config = dict(
    model='contrastive audio-text model',
    dataset='read English sentences (LibriTTS-R)',
    train_examples=15625,
    noise_aug=0.002,
    time_shift_ms=50,
    n_mels=64,
    hop_length=160,
    input='log_mel',
    spec_augment=True,
    win_length=512,
    tokenizer='word',
    vocab_size=8027,
    loss='sigmoid',
    embed_dim=384,
    encoder_arch='tdnn',
    encoder_norm='batchnorm',
    encoder_activation='relu',
    encoder_depths=[12],
    encoder_kernel_size=5,
    encoder_stem='single',
    encoder_widths=[256],
    text_encoder_causal=True,
    text_encoder_width=320,
    text_encoder_layers=8,
    text_encoder_norm='layernorm',
    text_encoder_norm_position='post',
    text_encoder_activation='gelu_tanh',
    text_encoder_mlp_ratio=3,
    text_encoder_head_dim=64,
    text_encoder_fused_qkv=False,
    text_encoder_bias='all',
    text_encoder_qk_norm=True,
    text_encoder_parallel_block=False,
    text_encoder_inner_norm=True,
    text_encoder_positions='rope',
    init='trunc_normal_002',
    residual_init='none',
    optimizer='adamw',
    lr=0.0014,
    beta1=0.9,
    beta2=0.95,
    eps=1e-08,
    steps=8600,
    batch_size=256,
    epochs=140.9,
    lr_schedule='step',
    warmup_steps=1720,
    weight_decay=0.2,
)
Rows from block 4 of the text encoder, named by matrix and row number. Rows with one number belong to one attention dimension. Each number is 200 + 30 x the weight over its row's rms, rounded and kept within 0 to 999. All counts start at 0. After the name is the row's rms in percent of the matrix's.
# q: attention query (text_encoder.blocks.4.attn.q.weight, 320x320), inputs 0-79
# k: attention key (text_encoder.blocks.4.attn.k.weight, 320x320), inputs 0-79
q.66,116,213,211,187,179,171,146,248,230,216,250,218,236,217,216,221,174,166,210,222,205,239,191,180,216,186,243,133,151,190,175,157,163,203,154,194,208,243,199,178,252,230,211,165,238,219,197,178,206,219,155,216,199,230,172,238,236,141,208,186,189,211,190,245,240,195,233,190,190,191,152,162,189,162,196,151,166,207,202,219,257
q.67,101,182,157,240,242,214,240,188,173,186,155,186,165,193,190,158,217,182,205,194,236,226,176,179,191,184,188,202,251,171,206,235,230,205,267,176,180,183,207,244,204,198,199,236,189,183,212,242,204,207,238,158,187,171,254,203,186,260,172,188,234,223,200,156,186,202,183,193,178,260,249,213,181,205,200,253,196,165,186,219,160
q.68,089,253,235,243,167,198,176,213,201,233,253,191,209,177,202,228,238,170,245,213,221,129,266,175,186,249,212,215,177,241,184,224,155,213,199,256,190,197,197,160,185,178,199,173,236,215,240,164,266,188,186,184,220,195,191,96,167,197,208,185,212,169,192,213,211,209,210,245,194,168,236,186,227,196,220,169,200,224,264,155,159
q.69,132,195,179,227,152,161,166,229,195,208,205,231,149,207,195,183,192,173,205,221,228,206,226,196,218,232,239,226,164,176,215,172,168,160,168,231,187,235,153,183,261,180,197,161,225,218,215,209,268,211,195,220,253,242,179,183,223,217,245,178,209,253,150,207,217,166,247,170,226,202,180,187,188,231,169,174,165,225,166,221,216
q.70,083,188,154,176,191,220,184,214,176,169,213,206,190,217,200,185,227,223,170,209,194,224,200,196,217,194,190,215,216,182,216,162,192,198,197,188,208,232,197,243,224,173,230,210,196,190,132,220,182,188,216,229,224,220,170,210,205,221,175,251,185,208,209,247,225,199,172,195,253,184,176,248,102,211,199,210,197,195,195,216,212
q.71,100,176,193,170,254,248,218,177,207,206,174,170,211,197,216,196,219,228,186,178,194,214,177,225,212,187,182,166,246,205,200,192,242,229,237,170,210,210,253,273,188,203,203,250,147,185,181,180,156,160,231,163,182,180,222,206,227,192,136,233,197,162,220,205,217,209,155,189,181,195,224,237,140,165,227,225,241,159,181,195,228
q.72,099,235,258,222,157,161,176,194,170,186,236,243,231,225,192,226,210,222,241,190,212,162,244,161,202,253,197,250,172,227,186,259,166,170,170,226,206,191,138,128,160,252,203,189,268,218,244,211,225,193,153,217,240,213,201,177,187,217,261,222,224,206,204,218,167,190,238,243,217,146,208,175,274,221,185,209,194,258,230,198,197
q.73,083,191,204,173,181,169,180,236,141,181,220,192,227,201,201,196,196,181,228,209,230,199,180,130,197,180,232,248,171,191,165,221,179,197,172,191,243,212,172,120,200,200,206,229,237,228,214,264,197,194,175,212,253,254,186,214,167,228,189,191,258,225,242,172,189,223,193,216,190,202,235,216,255,170,208,232,182,201,260,206,192
q.74,092,179,157,213,212,223,244,185,195,194,154,215,175,208,194,173,185,201,163,168,175,211,224,245,211,228,146,235,224,183,242,194,241,239,230,209,141,204,188,288,202,200,215,211,159,178,187,230,222,182,233,219,219,178,201,155,233,234,216,226,197,191,188,197,208,191,199,180,214,194,193,236,131,197,241,227,223,204,157,192,186
q.75,089,199,253,292,203,171,171,187,242,218,220,184,207,215,260,231,223,199,170,177,145,154,261,215,190,223,185,160,169,233,219,211,151,174,190,174,242,145,198,174,209,219,201,150,232,181,165,125,184,185,202,152,158,189,199,222,188,161,209,186,155,164,197,224,209,216,233,185,218,150,180,169,198,190,155,154,229,172,142,192,247
q.76,097,209,239,254,221,177,185,154,207,239,194,222,205,250,195,217,235,229,217,182,184,131,234,211,203,231,154,197,199,226,221,243,190,189,209,182,199,179,124,250,192,259,225,219,199,203,240,182,186,196,209,150,170,173,242,166,172,210,217,217,198,165,220,254,163,185,203,239,211,180,200,187,201,206,180,214,250,221,157,196,206
q.77,093,192,244,173,200,221,179,213,223,287,235,165,192,192,215,171,265,181,196,223,213,186,161,238,149,148,239,128,210,214,193,191,202,180,221,173,218,181,245,170,203,200,192,198,216,227,221,176,178,232,239,134,200,182,220,222,177,196,134,187,180,187,245,231,165,228,187,196,243,245,226,201,163,221,229,167,202,173,230,191,168
q.78,100,178,169,210,171,224,220,211,208,186,169,230,188,213,210,194,151,177,181,165,187,245,214,227,233,263,171,256,176,191,198,195,210,241,179,234,145,229,147,261,198,216,216,195,206,192,201,238,236,172,205,224,251,227,191,156,242,248,242,239,229,197,172,200,229,174,203,180,189,180,185,223,157,179,250,245,199,226,190,201,206
q.79,100,190,181,193,162,201,158,266,182,181,246,208,193,206,192,223,184,188,229,219,241,199,181,167,240,196,238,239,175,210,134,202,191,203,168,226,191,257,145,141,235,182,224,208,243,242,221,201,210,213,168,209,236,231,171,202,182,228,226,188,234,250,185,219,215,192,195,217,209,156,218,222,201,220,215,196,174,265,238,206,193
q.80,126,214,205,178,153,200,154,237,189,195,223,236,205,198,192,226,207,205,239,214,248,223,206,197,234,202,264,246,200,194,167,184,198,190,171,254,218,260,195,141,212,198,213,182,248,244,219,197,210,210,158,227,247,215,170,224,212,212,223,164,213,268,198,219,192,182,220,217,219,167,201,213,212,231,180,173,167,268,220,201,202
q.81,102,163,174,205,244,215,238,182,217,211,187,168,198,206,210,149,216,213,157,185,162,183,160,247,159,189,150,161,214,184,255,219,225,222,232,157,175,170,209,286,188,186,174,228,141,185,203,218,187,193,252,175,166,196,231,186,193,216,170,223,195,154,214,191,181,206,174,188,187,247,195,212,163,184,227,225,213,154,173,196,166
q.82,106,202,267,228,217,147,208,165,221,219,241,218,237,214,235,238,201,211,184,192,197,189,215,174,166,192,206,142,179,225,189,250,141,163,189,177,268,139,219,138,171,243,168,180,218,163,194,219,143,197,204,164,182,180,221,237,196,176,184,208,179,134,235,179,185,228,210,180,200,223,194,178,279,175,190,176,209,151,185,214,207
q.83,083,175,215,255,178,199,139,225,207,146,289,178,210,186,182,229,179,251,195,192,225,164,208,189,190,208,198,195,182,197,184,227,160,187,186,190,229,178,195,135,223,172,195,175,253,185,141,156,182,199,184,197,168,202,174,250,193,188,235,184,164,232,182,199,233,225,205,202,229,129,201,211,245,210,153,167,196,206,158,199,209
q.84,099,151,170,244,222,228,179,235,196,215,228,155,192,205,240,169,211,223,151,202,156,189,175,230,157,212,185,146,204,218,256,204,164,197,208,158,194,144,205,197,233,153,189,174,218,183,166,173,197,196,227,174,160,187,198,201,168,196,185,200,198,187,208,198,210,219,190,181,230,194,209,222,138,197,177,174,205,159,167,200,201
q.85,076,208,236,136,202,239,213,192,217,282,249,184,196,209,192,204,276,180,189,222,221,199,150,232,184,151,220,157,241,200,184,177,212,195,221,193,207,229,245,186,195,187,199,196,172,252,246,209,174,241,216,157,222,161,208,206,179,201,124,207,204,198,232,247,148,198,166,218,233,222,219,217,146,239,244,191,194,234,244,194,153
q.86,082,189,190,204,178,210,149,201,228,174,261,176,214,173,169,214,230,260,207,222,239,200,154,265,203,210,230,181,241,176,211,182,184,202,176,213,244,230,243,170,212,127,180,184,218,203,203,156,181,212,205,194,186,174,148,273,205,183,170,175,164,256,200,238,191,192,204,211,238,176,198,247,184,221,169,156,179,247,195,168,177
q.87,095,206,173,264,190,208,212,173,205,196,169,224,138,199,195,186,206,198,188,167,158,193,270,249,237,242,187,247,220,180,208,180,227,219,190,255,162,244,179,247,194,180,221,194,196,207,187,178,245,199,197,232,218,171,202,194,212,218,235,162,187,232,156,230,199,144,226,210,205,141,196,200,137,227,190,188,190,266,170,194,244
q.88,088,149,175,203,166,203,128,249,159,200,242,178,205,181,228,148,188,244,196,189,229,192,175,242,163,192,214,171,185,191,205,253,189,194,203,186,173,153,234,165,230,159,198,200,250,213,190,196,201,193,202,164,212,224,168,195,156,215,217,178,232,215,219,174,208,232,192,203,223,223,222,234,225,187,192,158,211,171,205,198,180
q.89,093,183,204,166,204,218,229,166,201,236,185,215,217,209,205,163,243,233,166,198,188,200,153,223,139,151,183,161,224,180,251,230,201,223,220,198,180,165,219,228,145,219,193,218,156,202,212,234,188,204,238,201,236,181,228,194,206,256,149,208,210,175,225,191,132,207,171,196,222,267,191,197,186,200,222,222,199,187,194,204,150
q.90,093,161,146,216,198,252,216,257,188,202,183,175,154,191,225,151,165,170,156,188,198,274,166,243,189,184,223,183,205,184,188,185,237,234,213,177,145,212,232,204,228,156,204,173,195,195,162,230,214,209,243,182,230,209,182,203,195,237,194,181,234,225,207,154,227,208,187,146,204,204,231,238,120,219,241,211,198,173,216,213,223
q.91,125,151,209,215,223,204,213,218,209,206,227,165,238,199,221,192,178,182,163,186,193,209,126,196,137,189,185,130,182,221,212,223,177,209,206,133,203,143,216,183,207,186,181,200,186,170,174,239,159,196,241,160,178,206,204,216,186,207,144,241,201,147,247,182,208,239,166,168,212,231,197,224,198,175,240,217,212,136,197,198,181
q.92,106,189,163,199,156,207,192,212,161,177,197,274,183,203,239,187,197,205,208,164,228,225,221,213,235,234,193,253,189,184,180,215,192,222,178,253,151,229,179,203,187,237,232,187,209,222,216,242,232,172,173,240,298,210,181,159,217,247,255,187,233,228,199,175,185,193,207,207,206,170,190,207,214,189,221,200,203,242,197,222,206
q.93,099,186,158,146,161,259,211,228,174,222,158,231,163,194,186,154,206,192,213,209,230,252,176,219,205,171,235,248,241,166,191,172,245,245,220,236,163,256,216,223,202,176,239,221,192,248,209,247,226,210,207,228,290,201,189,194,197,256,184,157,254,254,199,200,170,174,185,201,210,211,228,243,122,256,224,221,187,254,227,219,191
q.94,116,213,224,221,176,206,177,190,212,224,236,237,199,238,201,228,238,225,229,196,200,151,268,210,249,257,191,255,189,207,182,218,202,187,178,234,197,229,123,213,198,248,224,192,248,221,243,166,227,187,159,193,201,193,201,159,190,197,257,198,201,213,177,265,189,175,234,257,203,145,189,191,215,199,189,186,235,263,194,195,196
q.95,087,192,172,202,177,234,217,229,202,205,165,208,146,194,214,171,209,170,191,158,175,227,246,230,228,226,207,252,207,188,168,183,261,221,204,242,129,276,177,234,195,198,215,204,205,239,220,212,253,210,202,203,259,194,198,160,234,248,244,184,222,246,184,212,206,164,204,187,204,180,229,209,139,263,243,208,198,239,219,182,242
q.96,105,199,168,198,221,179,229,167,224,182,189,213,194,181,131,193,145,170,166,195,160,224,180,218,208,176,169,179,201,172,215,189,231,199,205,157,157,155,181,258,191,200,182,228,134,146,172,245,170,224,208,245,155,183,193,209,197,165,187,206,173,165,181,162,197,170,157,160,169,193,178,183,148,172,190,204,211,168,177,173,203
q.97,099,204,198,183,218,163,204,203,172,234,152,207,164,240,188,196,181,194,212,250,207,238,181,187,200,133,209,182,192,235,207,177,209,193,159,179,218,178,221,202,183,226,230,179,169,228,197,211,180,207,223,219,165,254,180,247,172,216,179,184,176,200,201,208,185,224,186,182,175,231,159,159,218,211,190,179,179,202,178,266,190
q.98,122,190,205,184,255,194,203,192,191,195,164,195,140,218,194,177,131,188,156,222,172,284,213,176,192,134,193,185,173,193,205,191,229,176,174,158,225,154,199,225,241,216,208,200,150,167,153,250,194,162,248,231,168,238,211,218,233,180,199,174,194,204,213,166,193,194,184,161,174,232,181,159,215,171,183,215,197,174,143,243,212
q.99,112,202,192,190,211,215,213,200,204,169,209,171,266,181,198,265,240,213,224,195,211,151,208,180,223,214,213,275,228,211,173,174,225,220,222,255,203,236,222,192,155,198,175,215,207,204,199,138,225,217,203,221,189,157,228,154,197,210,207,220,188,197,204,196,246,226,247,246,154,195,244,223,241,191,240,207,205,219,268,164,219
q.100,104,205,197,181,196,242,206,217,221,246,233,193,245,192,209,239,264,228,251,232,168,149,172,194,188,199,232,190,252,214,145,211,173,237,226,247,197,240,223,186,177,182,211,209,208,207,209,158,167,207,142,209,168,168,194,210,185,164,153,186,192,199,213,266,179,212,195,261,192,179,201,178,236,181,198,173,202,249,240,172,191
q.101,090,225,236,221,224,174,247,172,170,177,184,149,239,152,176,213,205,200,244,195,218,149,193,153,176,260,165,206,205,218,194,235,206,204,247,191,168,161,176,149,153,199,139,225,220,177,238,208,212,212,206,150,216,182,251,171,137,236,220,227,221,173,182,206,208,230,191,218,167,229,248,187,299,199,236,242,209,184,237,160,156
q.102,086,184,205,236,181,202,202,156,191,143,179,200,184,183,194,182,140,190,165,112,202,198,232,250,231,261,173,227,189,191,246,210,223,192,195,199,170,199,171,249,210,172,183,206,194,178,207,191,240,210,228,215,205,192,172,194,243,214,265,226,162,210,175,140,236,188,190,157,204,188,184,243,192,188,197,205,211,169,141,185,192
q.103,083,164,148,217,173,219,169,216,207,200,187,241,162,217,167,168,190,234,172,166,208,201,224,240,222,216,207,256,177,177,253,177,236,203,187,238,169,247,176,245,238,179,243,212,185,214,182,193,248,195,199,226,212,204,167,193,219,229,249,204,195,256,168,201,200,180,202,183,233,189,176,243,120,236,192,195,189,223,130,228,189
q.104,145,172,199,142,221,214,222,203,170,200,200,193,223,204,236,168,183,199,170,191,212,227,141,183,179,160,192,163,191,201,196,241,191,221,214,141,212,158,236,194,181,202,189,216,170,190,194,263,155,188,234,187,228,212,203,202,181,223,171,235,233,176,263,146,176,251,159,175,203,242,213,210,218,167,243,234,218,148,225,219,152
q.105,103,165,151,147,215,261,220,226,196,232,201,176,194,207,218,161,213,186,167,206,207,256,119,222,196,131,198,170,219,181,190,178,232,233,225,162,174,220,225,247,237,175,201,216,154,204,190,255,176,208,252,155,224,211,195,191,195,217,138,202,225,185,227,199,203,207,132,168,217,236,198,248,122,188,248,219,214,171,216,214,174
q.106,085,187,213,254,189,139,173,192,166,154,234,198,210,167,176,197,170,253,190,169,203,175,219,177,148,220,179,180,163,202,232,266,154,199,179,183,247,134,187,145,181,195,172,174,220,186,178,233,187,225,197,192,195,198,189,242,179,220,225,212,177,193,220,155,199,233,225,192,196,210,202,181,284,224,157,194,178,183,181,208,183
k.66,117,202,249,169,220,176,223,142,205,192,185,159,176,177,224,158,214,167,156,135,182,180,248,235,200,202,138,177,217,245,231,220,246,207,214,205,214,180,226,192,135,202,148,205,172,140,186,184,206,206,233,148,178,185,214,246,172,199,214,207,157,118,183,163,193,218,166,142,192,183,233,186,220,215,232,224,149,131,165,156,231
k.67,091,220,204,223,227,199,166,194,170,194,229,222,149,224,189,252,193,229,243,221,187,238,201,203,238,175,209,224,173,208,168,188,167,237,165,217,229,165,190,202,242,174,230,152,222,185,174,198,157,196,176,217,193,194,157,265,155,159,221,177,224,210,208,190,169,167,193,214,202,138,159,186,218,150,181,208,192,225,206,236,249
k.68,117,218,206,183,234,159,235,212,198,188,201,171,142,182,228,227,185,190,207,202,190,174,211,234,186,166,239,209,239,198,197,172,143,168,206,198,224,198,286,209,228,166,192,179,160,181,190,173,149,130,240,259,176,189,198,236,192,177,163,174,159,215,232,181,229,249,187,159,232,205,169,167,183,147,177,163,215,170,167,215,175
k.69,108,230,230,209,208,196,228,193,206,212,165,161,160,173,284,206,207,190,206,181,186,230,227,193,198,183,218,170,186,248,170,231,161,180,179,150,216,155,311,191,159,172,192,165,183,212,201,163,177,157,234,199,201,192,176,190,230,151,173,171,186,188,274,201,212,247,180,156,229,222,171,167,199,148,179,171,234,149,211,195,192
k.70,111,173,192,202,211,204,202,196,224,174,167,192,187,214,194,195,150,141,167,148,172,239,166,230,198,227,160,215,152,190,212,232,222,212,137,183,173,143,147,226,191,243,176,235,183,178,173,205,263,194,197,194,217,249,226,216,218,186,283,215,181,175,206,170,204,160,201,171,132,202,174,173,227,174,220,205,220,204,165,180,190
k.71,109,176,174,254,177,180,144,206,213,234,217,255,202,240,173,213,176,204,196,210,218,234,150,187,206,190,201,259,176,196,201,195,173,181,162,224,223,234,165,206,227,233,233,216,197,211,194,215,217,213,141,205,232,263,200,231,193,197,226,177,241,234,209,199,187,122,189,251,179,172,182,183,213,204,192,204,206,258,184,247,185
k.72,106,163,176,134,184,219,241,191,192,163,178,173,225,159,153,199,193,169,194,168,165,199,202,230,193,203,199,239,219,86,209,141,226,214,218,199,214,203,188,221,156,175,173,207,214,198,177,204,210,239,253,184,208,189,217,180,176,264,219,162,178,163,169,185,206,204,238,207,191,249,209,222,173,224,225,202,180,152,245,141,153
k.73,092,234,189,198,182,227,218,183,211,198,195,184,228,208,171,170,196,219,169,191,137,208,227,209,178,221,196,239,252,125,220,193,225,213,206,214,177,222,144,216,206,227,182,218,187,236,165,175,261,268,203,193,233,195,218,124,190,241,227,192,158,179,174,232,225,210,237,213,205,213,204,206,164,253,252,212,207,214,205,136,164
k.74,110,163,242,215,191,166,172,211,221,188,211,223,207,200,210,279,171,192,235,198,234,190,174,217,245,208,204,208,151,224,175,199,152,149,151,213,232,238,230,206,224,222,227,184,217,210,223,223,195,144,165,222,188,222,194,261,256,155,177,201,215,265,210,207,195,154,167,224,220,190,169,196,220,158,149,183,223,215,160,241,224
k.75,137,152,146,156,162,199,144,251,206,200,209,227,188,181,160,232,161,197,211,246,219,176,167,233,198,198,265,237,200,183,203,191,184,204,179,240,206,223,224,145,213,170,232,182,241,200,176,174,181,182,187,251,210,219,174,223,172,181,238,171,229,248,206,183,216,175,219,217,212,206,167,173,206,226,161,156,203,225,234,226,152
k.76,153,167,184,160,165,224,172,221,211,194,213,205,209,164,181,223,222,200,216,245,240,179,206,219,201,210,253,216,208,153,175,162,181,175,202,238,244,230,246,165,177,159,205,182,235,209,197,190,151,208,193,228,232,187,174,185,183,207,201,152,212,221,194,196,211,236,227,220,260,218,203,220,191,209,176,172,173,191,244,199,194
k.77,079,168,131,236,167,223,178,281,225,214,224,253,208,216,114,217,179,173,196,228,207,200,170,220,201,259,207,211,164,220,183,205,204,235,179,232,211,237,154,170,198,215,211,207,270,206,188,228,203,237,140,237,194,211,178,164,224,221,239,212,214,228,202,169,243,160,210,189,188,161,215,174,198,204,187,188,196,232,220,199,178
k.78,088,179,243,233,202,201,192,172,233,188,210,209,231,224,212,242,166,237,206,250,240,197,187,215,217,184,234,218,202,137,182,180,174,139,172,200,232,256,231,223,252,227,245,229,217,218,201,198,202,169,197,247,194,185,203,239,237,162,184,189,209,256,212,232,212,192,196,234,223,239,157,241,195,160,137,198,232,211,170,242,227
k.79,104,230,210,182,218,206,257,156,199,205,181,145,175,164,186,169,228,212,205,217,157,183,234,244,218,232,190,169,255,156,204,169,246,220,232,183,180,198,194,251,209,178,165,202,214,197,188,162,246,253,249,205,182,136,222,194,198,215,179,200,150,159,173,190,268,245,237,167,167,236,235,206,173,196,209,189,198,169,200,132,217
k.80,132,223,205,222,207,211,262,151,204,191,174,143,201,182,199,157,219,193,190,170,137,199,220,204,201,220,163,179,226,180,211,205,239,230,226,176,170,181,159,252,174,219,165,211,191,203,189,190,244,274,243,169,183,173,214,161,211,246,186,203,150,130,180,211,225,218,205,177,153,219,224,212,165,204,232,214,194,175,226,130,197
k.81,104,161,177,214,188,192,157,247,221,189,250,263,220,252,203,260,205,210,199,221,266,211,194,168,235,202,218,232,176,210,190,209,154,196,166,227,235,227,189,168,247,210,248,193,223,224,200,238,169,173,145,217,230,225,188,209,218,169,225,196,246,275,215,201,182,162,196,238,236,173,189,216,228,192,155,213,199,247,179,263,197
k.82,109,180,134,187,176,209,171,257,199,230,227,238,250,229,145,181,172,213,198,241,221,198,178,186,157,160,213,247,229,177,217,192,183,210,217,243,196,247,157,151,202,187,246,221,213,189,202,199,165,229,163,206,218,211,191,155,149,226,241,207,229,213,219,223,164,179,198,237,226,187,186,213,159,265,211,229,194,257,263,222,135
k.83,082,221,142,128,190,196,251,162,190,217,177,184,136,181,199,192,243,237,227,222,164,154,233,239,244,216,216,216,269,155,241,142,211,224,225,228,154,249,205,198,248,139,225,182,205,230,166,129,247,205,243,211,200,160,202,200,162,181,215,185,172,180,163,211,233,193,258,199,176,212,211,196,185,245,198,195,189,222,214,193,222
k.84,152,193,158,154,171,200,154,236,210,190,220,229,163,183,200,233,199,214,233,247,239,155,207,247,239,231,252,222,207,204,202,205,173,179,190,263,199,226,226,175,246,169,233,167,229,213,190,158,195,164,180,281,194,197,162,205,190,159,226,164,209,255,178,202,222,188,221,214,199,182,167,176,216,201,156,155,200,237,171,231,175
k.85,082,187,200,253,210,217,241,199,226,214,206,180,188,187,161,185,220,155,212,182,187,202,209,227,231,242,148,156,167,201,194,187,252,236,216,182,203,184,146,232,178,239,179,222,226,189,200,220,219,266,189,177,171,180,215,187,232,245,193,217,170,153,168,170,253,213,186,174,143,185,258,205,187,171,213,209,185,196,209,172,219
k.86,090,191,156,191,207,188,252,148,225,203,210,173,144,218,202,193,278,202,226,187,171,176,239,220,281,219,198,187,239,200,228,150,222,261,218,203,163,218,139,196,241,190,208,181,208,219,185,184,196,259,215,174,177,129,202,213,189,226,198,176,158,158,152,196,220,186,229,193,113,195,242,219,168,221,204,206,176,207,211,170,230
k.87,108,141,231,146,195,205,260,148,219,164,131,181,201,201,193,241,173,182,190,112,167,227,158,214,212,205,163,249,155,178,202,180,221,229,182,148,224,211,198,217,149,202,181,228,165,186,201,218,210,195,220,192,193,236,217,230,198,208,163,187,183,195,201,168,180,188,180,197,207,212,202,206,252,186,195,231,188,140,209,175,202
k.88,106,244,151,160,175,204,183,220,209,193,197,244,183,223,199,214,201,215,217,252,229,163,211,225,227,245,200,218,236,208,197,222,183,168,189,264,183,255,175,187,281,190,228,214,203,251,205,195,230,210,161,283,232,220,178,150,194,176,227,201,219,237,170,224,226,179,192,207,199,188,195,172,193,236,194,198,201,262,153,210,176
k.89,091,152,191,255,200,191,173,256,238,197,251,243,259,271,185,243,177,177,193,201,231,215,191,160,191,198,183,219,162,206,193,229,162,199,163,203,199,212,142,184,216,250,243,206,220,213,208,253,177,216,139,199,208,239,197,171,233,227,213,224,218,236,194,211,163,135,168,246,201,168,171,217,202,187,188,231,192,243,191,240,169
k.90,111,194,210,190,206,207,205,158,230,168,167,191,160,193,214,221,170,210,207,167,178,200,185,245,260,251,169,232,162,226,203,205,216,204,162,202,191,208,197,218,233,213,196,216,170,198,170,161,270,163,190,241,185,218,205,229,244,165,211,204,168,217,185,178,242,157,184,188,160,170,188,152,245,196,194,189,211,215,151,196,218
k.91,126,194,166,203,192,207,144,248,212,231,249,259,172,234,182,211,204,226,225,271,239,189,206,213,210,186,228,221,216,204,201,206,181,190,198,258,194,219,193,161,263,213,270,203,230,217,198,191,210,173,153,237,222,185,203,217,202,158,248,201,230,256,202,193,190,175,211,215,193,182,180,174,191,218,178,178,215,269,187,270,196
k.92,138,233,242,199,201,216,237,169,216,171,178,176,238,221,223,204,172,186,179,177,164,209,201,213,176,238,125,214,203,158,194,228,182,155,198,181,199,208,165,241,204,239,192,242,173,214,201,233,244,218,188,188,226,245,215,137,239,206,188,227,190,201,194,239,213,167,170,227,213,207,205,217,194,187,205,254,205,203,197,175,169
k.93,197,196,244,231,214,206,242,155,210,178,172,177,198,212,208,204,177,184,184,121,149,237,197,197,211,242,126,199,159,224,195,226,229,216,186,145,182,173,159,255,184,255,167,226,166,191,195,231,257,219,200,175,182,217,212,199,251,208,184,241,162,176,196,189,205,175,172,182,160,183,213,190,222,181,227,229,205,173,172,158,219
k.94,106,221,195,177,176,203,214,219,190,196,188,180,219,164,174,221,208,178,203,229,208,175,204,212,193,236,228,190,213,136,169,169,184,174,222,209,244,252,229,210,163,164,191,202,227,189,196,204,164,271,200,218,212,196,188,147,206,234,190,145,211,190,187,217,243,244,214,217,234,241,213,233,172,198,183,189,186,170,278,169,191
k.95,130,178,238,206,198,233,257,145,216,173,172,188,221,197,195,204,169,184,179,129,159,232,170,235,205,261,137,226,155,178,189,212,225,205,190,160,218,205,192,253,166,230,170,232,157,184,202,224,252,209,193,211,201,240,204,191,236,201,178,195,177,190,196,198,217,188,184,197,194,191,216,213,254,172,212,228,206,169,202,160,199
k.96,118,232,203,184,229,220,195,218,170,237,192,214,230,201,192,126,205,216,193,225,258,169,175,140,151,148,194,167,207,243,217,202,258,228,218,155,193,181,203,248,173,180,213,223,173,179,217,219,158,217,242,175,195,208,210,175,188,228,149,216,232,187,172,224,137,203,170,206,165,250,235,225,217,229,207,213,186,192,226,239,181
k.97,097,206,224,201,191,164,201,142,220,207,184,191,224,190,213,186,259,197,219,201,221,154,167,231,141,219,193,137,251,230,165,231,202,167,244,208,227,175,257,213,142,182,200,208,233,187,234,195,182,177,204,182,210,151,203,225,190,185,191,203,218,158,223,218,114,225,240,173,218,201,228,264,245,169,186,198,214,165,195,178,214
k.98,123,197,188,227,197,235,189,192,206,211,251,200,220,166,191,184,232,208,183,214,206,190,210,209,193,183,189,203,212,171,259,227,211,243,274,196,175,194,182,148,168,203,205,222,229,208,202,208,163,201,178,178,226,184,207,186,137,245,185,195,252,174,182,156,183,210,212,250,192,198,239,258,208,208,225,221,166,190,241,211,205
k.99,099,149,197,242,191,233,195,243,228,136,244,162,228,167,167,211,215,186,206,170,148,231,200,195,227,205,216,181,161,210,173,183,202,168,120,211,205,187,208,241,200,209,147,190,212,207,216,179,231,212,239,214,125,145,214,218,242,217,210,221,129,220,235,185,205,239,217,170,248,230,133,187,197,149,210,180,207,206,154,141,194
k.100,098,226,221,179,205,208,183,193,161,215,215,216,226,227,145,177,243,247,206,259,239,188,243,182,203,201,222,175,233,160,206,233,276,239,269,223,189,191,155,170,225,220,205,209,238,194,231,197,193,187,214,171,239,146,231,192,158,260,201,199,210,199,147,219,188,248,227,256,184,218,237,237,189,225,200,209,154,237,219,241,227
k.101,081,188,187,129,216,218,247,228,199,141,170,171,211,198,184,211,180,194,222,175,154,211,263,201,197,202,177,204,233,169,192,212,254,229,196,206,170,194,175,233,196,201,176,182,202,160,188,212,221,167,252,216,148,209,202,203,214,239,234,230,147,176,168,236,222,201,229,178,185,212,172,168,188,204,193,194,220,199,202,149,188
k.102,095,199,220,208,237,140,257,193,195,240,185,200,133,233,238,216,209,180,191,224,191,218,184,186,219,145,244,193,228,196,207,166,161,177,175,189,190,219,224,211,287,220,236,174,157,224,223,234,194,187,235,241,192,231,233,252,213,180,156,182,200,203,215,165,195,223,205,150,169,232,171,183,174,182,196,209,207,200,166,267,194
k.103,097,220,251,206,211,190,227,187,212,198,202,208,170,213,278,249,219,176,208,199,223,224,211,191,249,208,207,200,186,238,173,208,135,176,168,179,246,215,281,215,209,196,220,168,190,212,249,214,198,139,195,240,207,218,194,212,257,114,160,189,234,253,248,161,215,240,181,176,252,194,192,182,225,139,135,194,229,177,169,221,256
k.104,117,198,187,263,209,190,174,234,191,253,245,243,216,262,194,198,195,192,179,225,178,202,199,190,175,203,190,220,236,164,208,201,165,172,205,228,185,219,129,217,251,263,232,232,190,232,187,232,218,238,142,196,212,208,230,178,225,203,216,216,223,207,191,244,202,149,204,221,180,173,203,186,161,221,223,225,213,267,190,222,167
k.105,117,216,219,269,211,190,207,206,208,224,223,235,183,255,201,208,179,196,194,210,183,208,217,205,218,228,166,193,202,222,188,224,212,194,165,205,182,198,154,232,270,273,214,238,184,216,205,210,249,220,171,236,205,216,212,214,253,163,215,241,197,222,190,211,215,174,191,187,149,159,198,158,229,186,203,224,227,260,149,211,226
k.106,084,186,169,133,181,208,232,187,206,178,209,204,237,213,212,204,218,238,191,222,213,163,213,179,214,157,233,253,260,154,264,110,178,222,239,237,174,244,188,143,197,165,227,202,193,214,162,165,204,195,211,214,222,145,206,159,168,229,256,217,185,205,186,210,172,238,219,217,251,198,215,255,179,269,213,238,173,213,211,215,192